{
  "model": "sound classifier",
  "dataset": "single notes of musical instruments (NSynth)",
  "train_examples": 184686,
  "gain_aug_db": 6,
  "n_mels": 80,
  "hop_length": 160,
  "input": "log_mel",
  "spec_augment": true,
  "win_length": 512,
  "targets": ["instrument family", "note", "velocity"],
  "num_classes": [11, 94, 5],
  "arch": "crnn",
  "norm": "batchnorm",
  "activation": "leaky_relu",
  "depths": [1, 1, 2, 1],
  "kernel_size": 3,
  "stem": "single",
  "widths": [128, 128, 128, 128],
  "rnn_width": 192,
  "rnn": "lstm",
  "bidirectional": true,
  "rnn_residual": false,
  "rnn_layers": 5,
  "mixing": "mixup",
  "loss": "binary_cross_entropy",
  "optimizer": "soap",
  "beta2": 0.99,
  "lr": 0.0022,
  "beta1": 0.95,
  "shampoo_beta": 0.99,
  "eps": 1e-08,
  "precondition_frequency": 32,
  "max_precond_dim": 512,
  "merge_dims": true,
  "one_sided": true,
  "adamw_lr_other_params": 0.0026,
  "grad_clip": 3.0,
  "cautious_weight_decay": true,
  "steps": 2800,
  "batch_size": 64,
  "epochs": 1.0,
  "lr_schedule": "poly",
  "final_lr_fraction": 0.1,
  "warmup_steps": 140,
  "weight_decay": 0.5,
  "adamw_weight_decay_other_params": 0
}
Rows from block 7, named by matrix and row number. Each number is 500 + 40 x the weight over its row's rms, rounded and kept within 0 to 999. All counts start at 0. Numbers have three digits each.
# weight_ih_l0: LSTM input weights (gates i, f, g, o stacked) (model.rnn.2.rnn.weight_ih_l0, 768x384), inputs 0-95
weight_ih_l0.240:558528472492549537514547462505546472534441483463498478539466460508504462462486457393532573467561513517459528491467468454544505522473575513475477483455426553468528529533503466505470485517493516461467509524501456523458510508466475476451475485534463510479473499435573522577517409528496515505
weight_ih_l0.241:521504477589501436480470566477533530570483549483476525557421467545520521526441524520527523575472500487430532447519467489558477517583523498499473487567536619464514466470504459493502555544479565606480485516521447549479482466559498469463485505481477439495444512503553536474505480536509480518
weight_ih_l0.242:461533578528430519491570570514482469528563542504515527512523499477490520457570452510485440518532546479539441527519541547538477492524486484502501468513496486567485480441504499507495517468530499516489450527531483437491470518525429477530492421533521473533552446507429415550466543452498462517
weight_ih_l0.243:524492459566511502508463526529484460537427465464484584525464485584563447524498501497560498491516527495562457494495568490492506559593502524512479522499525508517515509542529481514518544463517504559475436498500448521535464498505445566456468454471545510538491548507530480469595417525489532511
weight_ih_l0.244:529472457557497582469425527557515441495509614514483472567543455569510470464489484486477479502438499564507402514489516568509436406494460482504545501478507479434469540458496531557483507476531408452452490518456482548483520519518502447515475501452500484578527431452444518438537479453451517478
weight_ih_l0.245:473582492556473496384586621499495549458493518499453511512434544519468509489451513455545477498516557516419482496586558498475470474481492429478477453554511552482510461532552474459480509520464470555535524491528558505524535493479520560446501465506563536595429498431521461519478480522536496545
weight_ih_l0.246:533473520523619456447540526497556474488545482480512452486440533554421474468488532446543510484460494564527425475457639482497507535501521501511533492497565525471432519499514492521496467471547422534535464439572523434559505486543516518491549487514567463513453561550531485520538492487489508477
weight_ih_l0.247:425556505443539528533550521481483530505511544573453518516474530529425440479529520506537503440457564527486490534476514544514487473467557532514523468527460511478526513504533528492464490491613448551499482496546565464504516465479519473527437498464513508564545560439546478500555477430444539535
weight_ih_l0.248:478533512500498551470528508471536594527476490524519550494436531556518417430465548425560469562492500564529468489466429502486567518517482517487481502513452518440424521478493524433556492521485419604500506404506565454541511469501502509487443513469492413490470434482550508480482451514479525499
weight_ih_l0.249:520582497474548480496527478516542466449547469512511423474527486512506493502448488559602461458467557501537421406536473456469438538527486503441453483481482515490451488507551581488480416500496431477462462449570572587518546545452584536499535556516511529535416488470532539483486472520468476473
weight_ih_l0.250:546472504452482504520455480419432557575462428477446436488539475497514564514509564492511491594525513567445537449467465496517521528528449559563584465508537549586437529529444495487498597527456468515461494542506472568491548552528562480546512495434513545475442517491571553460506514493549511512
weight_ih_l0.251:499502557563535565458495444504452555533487486493446472509487573489527499487519470493558574461558509470505495487537516519497513511495529509451477502497505550501460474524530457506488513515545478539482506533523506482499456549517519542468448439528520597493489611475531428431557521503488574516
weight_ih_l0.252:521484519559561485470488433490464541602586448506525454477435466528505510428467455488440538559463447539500497554508483458473397438474486486494491476522563542549403550480548455537489434447512466471582492520565456498535508550444622485501536468535512458476456496524497516461472491446460508478
weight_ih_l0.253:504492475462563534456561521440560574478482464513452487452535548513467433379481526422511477512518466568541485456490476497498566497460414517518526449467520574451405443525522515540461557520408435558496523436499494469509448479629514506499505511532555429532491544481498495599533467549466516524
weight_ih_l0.254:558521519478493545443457504495406501482455448524493426471557462513508528487499527515475478482480480461466441477492574542526554469515569511507519553521518524529463479532489433525483573485507520459513455478570531451548457556509440477492513453559537451473558536486493417480496519534492572441
weight_ih_l0.255:477519536561465469419581529515495470480525579490499475491529522560508520520481474459566505460493536579421501493505520485466518511517505525509495527584522592498469488461545471521531526509477412510489424485532500528518588548477523553505506514486513474469518476491488507588589565464461517487
weight_ih_l0.256:471564454627463458497436489434510530512468529491470517467496429545446525515493482526528467514455461502503601504473430539539513511429493484535408416567565463481412517557479488525505465492545536531452544489481517515481500485547481528507558401514561527633505544491508493516548445406528532440
weight_ih_l0.257:477534483470482530540554533478494514519454459482573510460519549530533501457487498473542518464513478422525499555516496465472492525498536502438495527530507568545475442456517464571474504532500485468487530541530513535537497488535507501533482517478488594469619516545482508509493531437483485518
weight_ih_l0.258:523545484490493475437604495585509542477490476532514506520506536568437539483488495510518577441458427515461526505572508542492494469531533537495577508465490482526560556485504504416473523511459449507504467455495515527579444491480476533445525574479521556501473500476502493498532540485446541548
weight_ih_l0.259:571449457510458519498505469481519453589563463496458486563507462508466501518569506497446454500514473478488536505526477500482506531476539489517494541500485511534504481421454469475530501526493525504466523433478545534503503489458515529524454533444511537542466423458497481511486470483428439539
weight_ih_l0.260:573542504472492454484498516516454439477486517456498447563485475451493536527493494490514531510501533563419514469510505470527500527512464520530521446508528525566465551471513429535501462453477515575472518511538543488585502535531437545457581551556536561497488473492575452481486556533463496496
weight_ih_l0.261:577510560512577448440467375533518465600476423519541504461420435585430582414422517508496556508497469527440497544501540446521492455440486504428450513531541538551433467471476413551488431540483444501519486453533490492438471575460590569487498493469555481486442495555498464555511470574547518471
weight_ih_l0.262:446553568480547510489555553530525465456509590522450543459437562393461488433580493493519471441457479472476486523485540574512510533484503478570523471526455517481474509393464540518526426508510451524511521508518526519557477446489466486482387460467495508481595508474486473632537510488441636491
weight_ih_l0.263:516517474569486520500503493438513528504396429488525495457481477513525452572499521513512477588450497529622550512518494492537499495527606524444480488516508534512493582533388547484475497511517490572522533492495505435525497495580547511478509481499502462503505553491532466426603487520449521480
weight_ih_l0.264:516528482507495485481522482473505504549562476483480537463476527479500479536577461509480494521480507509460499502477522543488527519525593436437497510485529477522481441451472459552558561457546475498441463521490484539591560551526467505522523387494543461484524498530531453510509486543501536532
weight_ih_l0.265:483471477541511521480502483602486498479526417519545475503493517472504512506482536419450493480537485537529563491465541570533504539504450509522463484550513476496560547531512476490488504448500426524473499523521515500521462492465423437530477444543481430521512495502499522550476496468496554487
weight_ih_l0.266:493504442519501531582408537542504509443516513484549506538487585550570498529482537465529536441529562493501503550475482447564492468517427501524517506496435391463500476479539500471482539500480525449496454481478530526487493514498491442480484487467486509562498493432497508470503609492567485472
weight_ih_l0.267:475442488478447500465527553508476476416495548483467492412507522478525536434498462509522483540468528509467476456547631502515511520503508512528499438526447488472495450521551520477531434488547409576503504518498521488580536488519502517471501542508592481523579502564494413498516513586435500503
weight_ih_l0.268:449425485513523602538466506452576516518501526534408584528514559471455459469473472514460483480516511496570444481444563529527494411483485533506466431459456444477542367479481509489510521525502542452430534537462531511454488381571564464548485508493496466539502546497505530519458547573526491506
weight_ih_l0.269:503517496396498496500487494558479579495497538479438481528587566491493604604547474569470522492568581423447480538578558531472524473556508511492473524524503470537514429455439458563546538501548569491490484512470521467468506476432441517469550429499457499484518496549499478453537535443486520454
weight_ih_l0.270:552535484571535515472471500500509544449417517495496517502508467535487424530503485439532552496537446487551538550485491445508501549476499495480535573394440547429530535531467569435479494551518483448522568510490483509419471497454468497503522518519455522502464547400470506472513517531508500516
weight_ih_l0.271:413542486461498426519477476478490441477508486478466510492514476472491527526535543554461530519521483499509449514457486580512490480508541478546536485487499461476438526517519497536483446428502487503521504475517487461516546538520497501555466490485607484471449491558522495542512511544435498492
weight_ih_l0.272:406450509521512514511442490551524463548551487519439502509522483500440471391529460549441469487524452486510424469477428511511548485466437477492475554454462490458466439487483455499535534466520411476483488499502508510516563518594562571496496482538627485495527490563558502540517505599505570501
weight_ih_l0.273:454545535550468540402447468491557504473555468494395454487448463560476469486452549527469470498445550545491557508525421530554582482495503487519493519516583557443420517606489526455473473509499498636477525574541515443500412586554479501447485468550592498560541459485496540439522489535474534517
weight_ih_l0.274:572476544475518522510502458504473540455574492579413523432462496502528436406561486538491485479551476503525431507499525460494542520486467544519507473480559467497499498470500537495534455554528489551506496444539554472478419523462437490479535452505544456496485517498486559516522531585537458479
weight_ih_l0.275:540420507544498479528492588537499590488502518442463519546459536480486534492472506504538483522470482512524557544493478501505522545401468509560490479473563524479508537533471555504479476556527506561441516614506493482465543452477399454507507568483450515504528540505498507563495468539527470477
weight_ih_l0.276:403529455555535501465504587542505504525464510486495453456457594453526449453454539457532499508497509493412479574471510476509516436550585541442527493576548548527527505585513434510478465506465452458496474492516473493533504490519553419422461489493452525563507532449493484401483433450497506563
weight_ih_l0.277:525455461457464424440488516534484442427500487568537536519609524539566458547489575454408502523501560520429439542506506541478508502562544503460494512499506491580549458527539503444571518456519511554511510410526445450493549498528505532480471503475529485488516520499506527512519536435451393538
weight_ih_l0.278:501435532494490426503499463536417493583512475453492528509497467464528590538514503506477515503539533466484537591550435482490501523437520442543421510560553497493449496506472459479505502497528514411494628567448496461524509558478539511504511458503482527458523509468578513476474543404484474433
weight_ih_l0.279:459472527487507467533414500409509479475490494542534527467525461453503558474502533524452502524457480492445499532487483526463442494508530534503516504456522497490539599447516488456464546535521472503542502516420431546490522418516496430483517476457491546474530465468539599485504463556512501438
weight_ih_l0.280:544450566487508506466505572450492508530487477577456512534568503566452451519515447466522498472513530559482508508472517492486538586495541547521567448515539486466545560507514586474490538448563473554526470520530491466509558473480472472492585563506502460550554514487485492516550475510502440491
weight_ih_l0.281:526482585468510426498501440487504552515555506488477431469463461474490565602503550490454476465481494466534490592553436451514516512534545431504477477486471535486456511497494512576496463489506494517512509502460542483520478608552430569509527459538537492511599498507514475568550560480498498534
weight_ih_l0.282:444488511517465504494565489531545512557532516473561527489461455483526559469470478479487476534438555554453482493562508482593518494538515493501457457539544561496549510527510477450489476441447433496587503466530509485516480570431586507421509479449554505475428499461547517476458522554495429517
weight_ih_l0.283:515532488525414448451519523533506451479493499635515521488509511479576542533490525439489455534525537525592468499519541447566562464561483509530473473503513515464524488450523466492602467490513549539534413442548456481523566524438469550471514527461483543473590525492514512443501479471545453529
weight_ih_l0.284:502545476533448499467539532446474482509529543464486538509513477597419496551524467476543519486473439502500381500494507519461489449495547520496510516550507465438527489480523478552515449497504473579413487519531541515517447537475475479507474511422494510523468491450457513484574467537459512531
weight_ih_l0.285:447537500509463516462495510520452515579528468467508503469503436538480505459522523411535516534563516501554512500508462432547445554549479546546519518484472453423423496460475519515528526476519423528443491597549497495485465498511429468473584479537490509539491523428452499517468517522522441474
weight_ih_l0.286:446535521453516532433522571462455465498469502564586481480568503530516512548520564434476476531521466478469401523485459561497479520476545531516459524461550475386557514503479560478487506482558469488551497516491536514475467536514420489501454532492514506537526541472477406469528451495447441487
weight_ih_l0.287:402495553478478473422521564490502460477484569477538481439473532530486510477467465537546507548429554546496439491512524474506571481533535470488519495561526537525440373492571411563552487467487431458496359524542540460525564499482577566466530529488619462474482463525467423532546560432484544474
weight_ih_l0.288:440564482507532502509587486521481474530524516517494500432451552534510455469493546532524459556451564475474514504523512578511484480534563507456495509593574493518470533532478416507497459506484461536526523505478528485511525508476563506496408526519494573523467526521483448509535464430473520426
weight_ih_l0.289:368483480492543515504460519512480438457425449531527431517517562497494489530461506514509536482513412497482479475465470584389475471545506465519565559461482459510551534515477547470482547502490516449511541512494561514537527481521502457530466462516474524550467501376458541452505514489513470502
weight_ih_l0.290:465506491494410445456421490452494549507493457550474458491471473494540573510471507507535465517475499450489562430512480519478545462508405471500519588487467472487559473548436528500461529481591497527576533501448465494423570496461480481601548514451517485453515456527503512435500484482483434476
weight_ih_l0.291:499528568527503463452520536508493510503474493529505447464501578531501469463479515425536452442467496611550581479596546425507489559516532502505510539576503505489471503579570502503509464474465439559496491532520614487492439526546446520529503490572500471539489449504503493546502503481446516518
weight_ih_l0.292:486526468584518518428474489485547455444494435561522519525564504479500528472492435486533550556488446557573457400559481500549482533460492497547548490536522549474535505471502477478552519496481536433418491469476456547482587420437558500507494534477538572539467504532493489465450581419469529471
weight_ih_l0.293:470483491468486531527482482507571492504493497553495533543515512506467465469522514500512523483530440474550483477508526518526445494488484558519503467454498556555508465525444482484563517496502537524477547460494493499424569489497492546532531557408489439515469487490461565508467501544499463566
weight_ih_l0.294:568505511478470450520501545456466452434518553450428477522549485533421464567490475583518425495495455555460490492543508519499505525546554481489535507501456483538486506496530485510536510457480546564446494489498524432542532565522384589466544453465541434476485458514463413502544458526495555572
weight_ih_l0.295:563558479518443450470520532545477477484472515487510460516526499573537452479559477426489529480508546491467475493494543543478423490426442517497486501463539501456490510493478532514421509536424514515411513494561572441514462437464494464530530512487420424533422525466512531617558520562469481535
weight_ih_l0.296:457504510512512491494441435463446477518487409514470481474476511566413488480517440530450570537483404545503474494486528530457525450456535438518502491450458419439464498453439501501489415435499510385400489499504511483533512508493492568518586498481482504468542497494461519534469477480506520508
weight_ih_l0.297:542468463516482526448536512468499482489468522511512452549504502443471487511513625526540478512512543481434533498516542521526552556514536474536504433531519555573519469504473423478554520586540473533516492471520498448464515432526477469505464557487522538481524482526500484559490544515516453550
weight_ih_l0.298:537530528480465465473466501527435527560512505495509489453447455472480512496511460507534491488526448522462479511557527519375564505623503513400524560517475507489512492434489431448509463440498425483546460473552449514538548536444542474438577470466532472431497512586599496442520522557529504456
weight_ih_l0.299:512505448549546476490426452501542528498436433534504472546488579548508510477482471545478512499510449550519530433541538591514549541441458543461451527465453512468504495512462563497485508462485473437492453477476495501508515477445485525526510542540502436419428506467497501493493523552493516491
weight_ih_l0.300:448541505510529459495471513440530533452506480483487442384506554534514484501479452443510429502460515513523501462469446488433632542489433535560551504540480409492507491496481516465473633479508459521553519464491551509496509484500552533560492489479477369575485424587487465540575505544448459498
weight_ih_l0.301:514508473523536482363493499601524497563456470523456478457467426548477433492435533575538522534476480591520485515531511542429501533512556474498510529530494594479494548491538458497498461532525546543514373445540515499515491547505492538409510473485516528501471562507530489550383466522485560534
weight_ih_l0.302:468502512560461489481496510518539522437459516537462529472590533510513471465502430540453500555461552496529514457512497529511569515570523486471504537526504537475482529495495529447589485431503435483508454437481431538466523503457561512426491485433503441524481480533517482463500519500452498460
weight_ih_l0.303:452510525492501477456510519471555493522516530520500490492454498548484503413529518537528544424496440569531393483424484568500485465529548596535568382464445471500459502475504532508496501480559492504477422535521498485489503501476484488528509492472510499467421510488604543503536457559516517549
weight_ih_l0.304:586508534564557512457471451501492530478528469446470496506468437492510506465512521501475502515476408529497521481505397494516468509510487470508546516484509599505451542493503456471446483494500475485419491455482496454555500537522498497513515423486428542462484521524504469482459475487562604466
weight_ih_l0.305:524534563510469524467471519529531484550529519499558530576554523482475508503462514456515486506551520511494494469464519461470499519536480497561515566544548532507555551495483479441509545558492497494460494525488516528459528455439505447521480518547491490531511434493427683482506467440517418519
weight_ih_l0.306:444448542468481433521558533505435493536488458524510499515552490504531509507441568459495484464513506458502528534563485483482490460474541548500520488527572507507488589531508474508515453482480429515536507522518503507528503558565538531426427475527475525556510537428546472473431518421533468431
weight_ih_l0.307:550461422424439475487472556470560591502505544508438490458560496494532475523524513502461478516558541508478468513403468515471549441525510432491604525469503497494491484543512501469485502568521563484515525509482448503423570523575445508440535424458466481481468490479472492466555488566499408509
weight_ih_l0.308:502465506505551527496454406471470532540485399556492445476424447557520508502506449476503526452464394548525491567538539465496522468481477472495450529532522511515404460476493429518478517462559479505537542463504513486554500510458459556527518490545520512440569573548556566574472551414554540489
weight_ih_l0.309:511537497504495525504503604511515462462525550508526541508505543507571520441498460464596505497455543494516465530482481441518487485496508543487552488595525488524527427566647481533530471498403499529419506507567546482462452497475524557463492547503425483468504482479440531583509547537508473497
weight_ih_l0.310:494518486568511585547498434399482503445491438525496533531550518515505523459476441545519503514472491475508538440472400556468559476525502501431487501459453451495512496498506559506449594426557490427478525561430408513488586517472567446498567448449508471462473508534484469520540473494491540517
weight_ih_l0.311:575522490529517364471489461419457535509511456531446500512444480542456523451472461431503519555447531545459469510556507478538499580501546461504510566469519501500474536520464507517465450398476475542526426452435460540559541523501493581456503481452592447407459488521522519453480547587552503539
weight_ih_l0.312:449508520490506566479525505535460433509497459488592523495622505475509543534462573435543566525512468472470500538445435523514505476530496484527512494545476530535468534528486521561456506477516513552530494561488462497541477463537492453453488499518519553497501593479484482469446565464522530491
weight_ih_l0.313:534502458466484626488437491500469533487493507499477552566521564522486527426536472517573489564554500485536511443482463465455473493466461480498435501565527525509495437485404486444495577507520540467480531553445487450473511432470545473544478528500451543556524527575493523514495456515519513546
weight_ih_l0.314:504532495541572493465540520533461470486480448525520507511482483527516474492424480474534602512528488519449456477549513537478472476484477501461469531553480534516534494517631499429453460522447469505484521496527490457478416534492483522428500511563465567512498569482492541542421500498497517493
weight_ih_l0.315:500579499563480477508481546509474469537485523526571450416448536481466452504452467527515409492439516560513428540508496480463522515508448516469561456463497524538498479491508483467504502502497445532469488457551550474528540470480573504498527482521576463473473475454509475470506499502421521438
weight_ih_l0.316:507550451550540458472440511474565414513517540447502452481426461479487521465424511526509512534463427548475403509479573555474435453517497482491509519509515557442459432506539482451415507566479496568512516459509527502506467526515550480531433505482491531495451511499534506527570505543522614472
weight_ih_l0.317:459470597403497435465619458448495437584558500463525481457538464500513516581521494512512503495502458486553469521658548533528466496547556417554519497509555480517483468511572501463526461513511485490552448478460491463489542522462514565477438464477477513480502464511560428520444517500520480390
weight_ih_l0.318:471610489517561445469519495496537484478497492382544420498449482446516485544491559495497496484531436471486519585464499500557516523468518541528444488515450523517502571577492495551455492479492469483554581508465503516512393501527522525534467478559502558537473550439540506496503548502447526451
weight_ih_l0.319:487562507531509417474526546517530473519473508525490538506561487516517509489489509486516534437473505535499545432485504491467477587519537542477522535527555519511535544489553492495441498600472457525468454458518562535503420552529516490482439483526485521518394522464535532565491493491500563460
weight_ih_l0.320:456502474531515469511504517483513485471492500536580475478592539512516460496521550470518571510487487519448536491513495509448507490531493468505517581509462446468599580519549575460472473517542502454580464517499527429446439454473568478516491540516497503485488468478471516470529436497517425435
weight_ih_l0.321:492526507517466462451528474505441400507594502438525461515530499529471452455504476502543491440514459536494508536514596500511478520570414486485472493551575507551514489493525495586506485481553471530447465516500520450515463517518496496453531420454508484474483528522413495482464577466579528548
weight_ih_l0.322:422482547464467549512479480503470555552508487482539486492548438473525449510586620415560468510582482470502524566478426510460509486425483499555559486486506392579545528503512494535496503534510541478486563536475506538451528499479451498561530517517510517491488525481436552532499523477515464510
weight_ih_l0.323:523523561445497488465537550497476517522523579428534414455505502468465499570543490472516541496471462535448513482610478477542505479446441424507498551516529430435508588450447464561543470457451484539523526519490557457415426473427484530476541468526493423497551490554534514515479586427545478400
weight_ih_l0.324:580493474569503449439539479517486571480554499474495472598497578574468520478505477561531555428497477565544526509575463456469520518517459477506480508530525572511449520484534494503494521494477506492518448524538549513508482453482508517471535519544505515488456476512500577551470509462474496526
weight_ih_l0.325:543438458421516504505483488498525448531520512490461491567551505476511522486534466519491539483535460459430445523546464505400482477540458435494538549469449510523569496373448515488533516463640498461450480550424468488507507449463505529449515487453478574483480511545532497516478509489502517544
weight_ih_l0.326:438468526498530509449553552561512488522486498550526498458447498484516429536501507469472521465529473481457467505479538461491488488439454532559525462526472429478522525489561488438475498480541453512482506472512579464497446567495581478529551529487478525563501512442511502581549476489500576503
weight_ih_l0.327:500525546510501592499483537519541443443544547542440517544541514498400476484494446577492436471432517537463472427555499464487517469468536557520466504530485474449534456534487546464525455493421525561466458484582571482492510431526461527514474508509532512571537513561506455535480485544405507499
weight_ih_l0.328:534437587489479460536432436521491521540545532502500516500491537461491526586538439497503512473531508495554455510460492520492560489523560496474468479441455451520497472461456545426502515454555509477519523487551518455512514471461444512531539484506524511465521463545500558538503494499479530538
weight_ih_l0.329:489534448559552469499490513510480493492451488509489547490540490532484422411510512466476558449472481537449437521510502521431494606469572563471482516530462436457464558526481525501470519508462431462502468501582531505557522525530543458441529514500564491492472511481560481518506540496492556517
weight_ih_l0.330:503550531489535595505459460455502515514517528553451486606463489487511534506485502455536544456485434453452521516505558565418479532519525546471501499432474555511537481504417440525484535500567528566463503539461444548474506506509496464427488487507538514527544592546425546545459530506549473579
weight_ih_l0.331:484516503487540541482476535528527491557549503501536502551516579524514518498511490505528515463496452537462466518539520454469496503470483431460432482532549548532494424447518436530536489512466532515469474469567545457567421539516509580490472483522507608542532515557508465539431552487535565472
weight_ih_l0.332:526520484456460452488464481529526548504515469472447495495470440520541526508504480501480456481489519545545545464491516497518592529469409532582449446525449529468456570554450493446518597481517525468461533565480534486455511483518486469551574491575427437479407469529531608482529403552526450478
weight_ih_l0.333:497513488493477460430499530432514455525506475472498456454514498521475515518544474462568546490434506567514520508546481488523564484487513538538466443524497474497507613503421565492524515483454496505567546452423487509491453517433572614429491439443528493478442534542515432509553499496518461459
weight_ih_l0.334:488523516471524513490505498492510451462463526537590423548480439510502525527443574479519498492516513542477532539503454492536449524460508511491524478495498491518499578498536513476518529513525522486500499538457473504509488524490531505523514524478404485563504514461498472488449439522476485500
weight_ih_l0.335:519467429556470533468515534466604577522444522518468474505565482556434460534520480428595508518473499575470523478456506526543506461485426484500495508455498549441520519517462513482484507432498435453519423526468555485562520475546537497463495492469541462514456495468456512399525504539450489528
weight_ih_l0.336:567509498484557547505537511494501510548510479490536478493471517461453431488510503473515478508546465498495505556486518521423489481475544512464538482463511513451479524478479486560435466458473410428424487474541492484489508568569430492441546456506515505509537584482529482562496495490510598557
weight_ih_l0.337:458505517470425539552576485532460512484514531500521404541582526449542500479488499450529472436535479496457508508550514426420460478474477486584462527498558485501511520544566487499484478563451489467476482463516521529501536495500440439585544590510472434552505423498489556472468492529536413434
weight_ih_l0.338:536536498508524526514487515482511450553465473489535469511469457535489557487467502519506522575482534433540529491524513570531525421516524455519449509448503525519554575524462494493436517530506527491501557574431504439537449509488478459480465545539483505493526567453488494469455455506541526457
weight_ih_l0.339:530499496499484535503477497453473547573463456532534499552483486494492452448468472515493498469510490568468477531423569584474463408522431491593501568471510460501444482496456529467465517470511505545446466492490527463596540522522519485556433419492508507491516460520494539478516499565542593542
weight_ih_l0.340:460447488521490508457485466507559438548512482507438569460532508539481517526473504443467542452518556459534552448503416583473533523482521480542499474516541559524564499458485494496595445512546512544543476496532485584534513494552565455440469567505430481500559474575492494474464494492532529534
weight_ih_l0.341:594453513461463435515517533502513563497529498452445561440505484508568483453459545472440497514524463583552442402500509478486518497487512531495492566403428429505462548501403588526531511487479448537493464511510448492511502524564495522510525559455561446555449505479572446485520529559465489529
weight_ih_l0.342:451620484496475494453492479452496450464445510420559543477536563460598431485390579479556454498439525495454517495496516493521490507497524581477523468524533542523498550561548517448453515523478407488563544506523527445523479507535587510481476551530526403590506561496471473470559562490504526503
weight_ih_l0.343:463554445552481484483429535524496515437474471516524496523522492532530574605546518500492406549498501539485404502493496507560561435542517493511500479526511480498515442498412559543584541503528531525532519401540513469487519466474546534585487487498529440451441432537475469489512505443496473505
weight_ih_l0.344:511544549486467462507517527473522523509522513459474456453562559487507545501532449472499491486450494483468512499582519461513529497465517511465444513519469479500476551507459523507564479446485431549550496562472526476618456523436548576465540529499556458523578509569445407469552499456504522471
weight_ih_l0.345:539484493524532527492548542509574483463497536463553524501511536554479448494482450432610484504504505544499435485481471460460477488498503625518505462485462486514472559539545474569522509514455412548511524501567536442520495431492499466448429467565506491585463533518464512514599434509475469553
weight_ih_l0.346:475563483511510523492504528452464440458507496553541418505524540539513561566489512578494491480429446481473436555519472540508489478439516461466481576538497488531450543516509515507502496410491483477465492524535545481492506578488568476507522533500508505530478503521494496478560495408435538486
weight_ih_l0.347:509484493459494484534543511551489489529457510504519486499460456511519445517497518434541546462475506470476490541451480510513511519540557489504464481435481512549493505523467479434522492544477548445454511503447460525538555551497437487464472483487474484505490570469475491405456516465504482573
weight_ih_l0.348:512459497529461457457451520476450508474439495462493582446431497509470514496501461609539463516479497465493482433532467408506512515606466479515492533522505528543475468478438491531492591514494457480523501449543489495472515547461501536489511425477510499479515460499539510456437507474523514471
weight_ih_l0.349:530595474589624474508494475489525479561481408467488463463524508602503460476441468492554553524466495585498511452490471525478508438512474581447473542548496523504525540547536447517438556496443492493508513482471521566540452516446563430512516514508457525546471506460519522515472507511463477537
weight_ih_l0.350:436612460494467513520472519446423510509511536441479442460551534532509458496508473486481504461431503552479450526514486516490474496504618527417504469493527489511488477516528447494537547480519507547571523476577492513531501558526513525480411518502577479549459570541435455429540486473444522594
weight_ih_l0.351:510473504465447482480508500419481532490490570512504502513541584510549513534436491508560479451524523487533578498527492488464488493431503499542489459473490523464530545520480526536461490505502436484502548527468526550503555455499583477509464516475446466483501432424507470495497475489522491505
weight_ih_l0.352:483467497541551557480541493448542470483489521497588488518445550511407549526523404419480532467512469500433455532471449490498452473444461438508506553500513505551462444519509469547464421442485455470553492446531525504480501485476564594420482498489493513479437525446551502462450483480529507512
weight_ih_l0.353:400555476523530472484545517534489421529536552531554523544466563480461532460469525503494515480534471478532468483540530477514553441541541526526615504530509485517518508499525505511526498539561463555515465503580508550474514503515542485453461432506488468555559510452497536521600522495555543548
weight_ih_l0.354:601491484513458487451505514501522500513506518480465487537520458609503520495534552484506424485482454634537465511550553385510497512453510453491534467469500559521388492488460507593525534503494510505537531475588509483502484591569475485520470467498551451529473503482444591519554508523483488516
weight_ih_l0.355:540485487519549471463558539557517482486520495503476479504488434565519448488567467495527504524523434558469491534496603522512519495525515537451538485527570553560485456467553458527483479428569468479514430459491489553529601513371394489464477420433467489514473526532520485517630500561586500525
weight_ih_l0.356:525587536528518516498518499560485503516485474496416478474380429520477451513452495514555563528516543477477513521548524514510481521447543497436561514565510606477478463443584426505598535570478520526441523508580526568457493528534534496526454450515492534489497485529499579505509480497487522493
weight_ih_l0.357:480529501488563560553449474494428474442503430408523480519458493541552502510497512545515478448445495453485495502461533514441582458531483522486495520550453435504474473477571476555500533489526474554502485511573526497505491472525517413535492453532493430475534519556521437498481528481444498434
weight_ih_l0.358:548462495458448453515438401446497537526466459448479502468509496452527516495532507509491553536501540448544550553577525478486574528587517443496496535503484546533499518510502508487518514512490526490535511469432510531470548528465476532432538473537463478440540510518526523464479525530529427451
weight_ih_l0.359:527524478541516583464490530553469570492490470526466446587562475486532467518498449461550513417573500447440512502469405458408570613558441484509508508537547484435467489474522473526477467450450574478432453517516536394421452519467482465465489527581476491533492507442490516539474576471548520522
weight_ih_l0.360:467514469450461487561564534435507535493475539454480492479498453514428463469442508440555504485527567541477557542501580526465521538524477500524547467507573517449449501440558428497563469451502432556502489559510502533562495483549468500439415535509571469507476484500514580518505565512484517456
weight_ih_l0.361:433536522549586538611491442498502436577524481472526529448511542496520518472458519465480482513504590432501504495498536520534545468477462516498424445528472457595531504540459424548465538543478481449526590544435534512543476531519512485548524493491485434509501458521513466445549492410549511529
weight_ih_l0.362:515530451460536501493571532456597448533482501483529598492486481507511511489502555445536503513533545513542515485473507549476456515456391534524499442472470494506551498525461504508496431490572468512496529541474501449484491471520535461476415502387514496557482467482412535546547395473542499532
weight_ih_l0.363:528564520469551506584496506608470530533461473444577517469448426489520498490471515487606517551538480570502552463447489553506500472471477598525513482470426578487527492583445515498427474508464541475481514529447524474500426520560388456482441474566420502489475480469538458458473426497553490469
weight_ih_l0.364:495550548525530494513534478461500442547576551497573516516443520491503535428543418552482507539522494495558532498453480529572430486442529510517496509460495504490540505484529471453527467447514533539432480455431549565543529501502561475543497443560492516509476439433517500569501533482496493493
weight_ih_l0.365:512496461518488497444602516541522495414456475589458490465556541498489474543474417543518563439519465536536513491559507497435535520541509505521560525512583568546511551509537529502575485461512465434467534538539478479435502459411550562466519524425494477518452464525489493563550499411535538476
weight_ih_l0.366:530438383451570522522381509567509555527508494512490516510506575545437520530505534446520481491459485587552519441486492435488548507548526508394502529499438524476495425512501493498486494426491490469500535443543536443500484496463511540456519430548497505486532513481510477508577519529499559472
weight_ih_l0.367:450567511462513528503542517577506507422506514420535561510544488502483489520493511483533518466425488496529528544496492506408517486436497488550526450471452502532495555489521540528466447491531477464472484521475541512553535518565519525475501498475477429449539562488508434523534564460461583509
weight_ih_l0.368:530510498537489465487403449500448484499455478438508424456564459535565545592483506518489585552503507438469507592515465467462490524509502503530504489528524479512527530499475513547486528545469553470490556505464440536436459471470482544482609514469518516464521509475523502498496543471548522484
weight_ih_l0.369:482521472590546449481479520570515502484470523560492497537499514569466498473458496578484433534508462521471488484457501473534471557558457431471502563534491479484614555533493529464542456520484546538465466439435459522459491465513502548503525535492502524512488525466446520519462505516502512515
weight_ih_l0.370:424505472589551608543526521525535517483527484516558472490544532537471469447477505425552484402466477454541381533488497513518572490446470528509491513499499467495507505516477475486437483453509498512501472509490512456551418582531525438528560478603476486529502577446435441471527502460505534479
weight_ih_l0.371:545453562526417476510485584510449468451481528482444465503464482550504442513551522519487390512522504541503476509468540504504509477500466508536491511592528495514464585479488449488463530504491451497478481467499454504527479519545527501551543546417568467575471456492541499404521451519518413450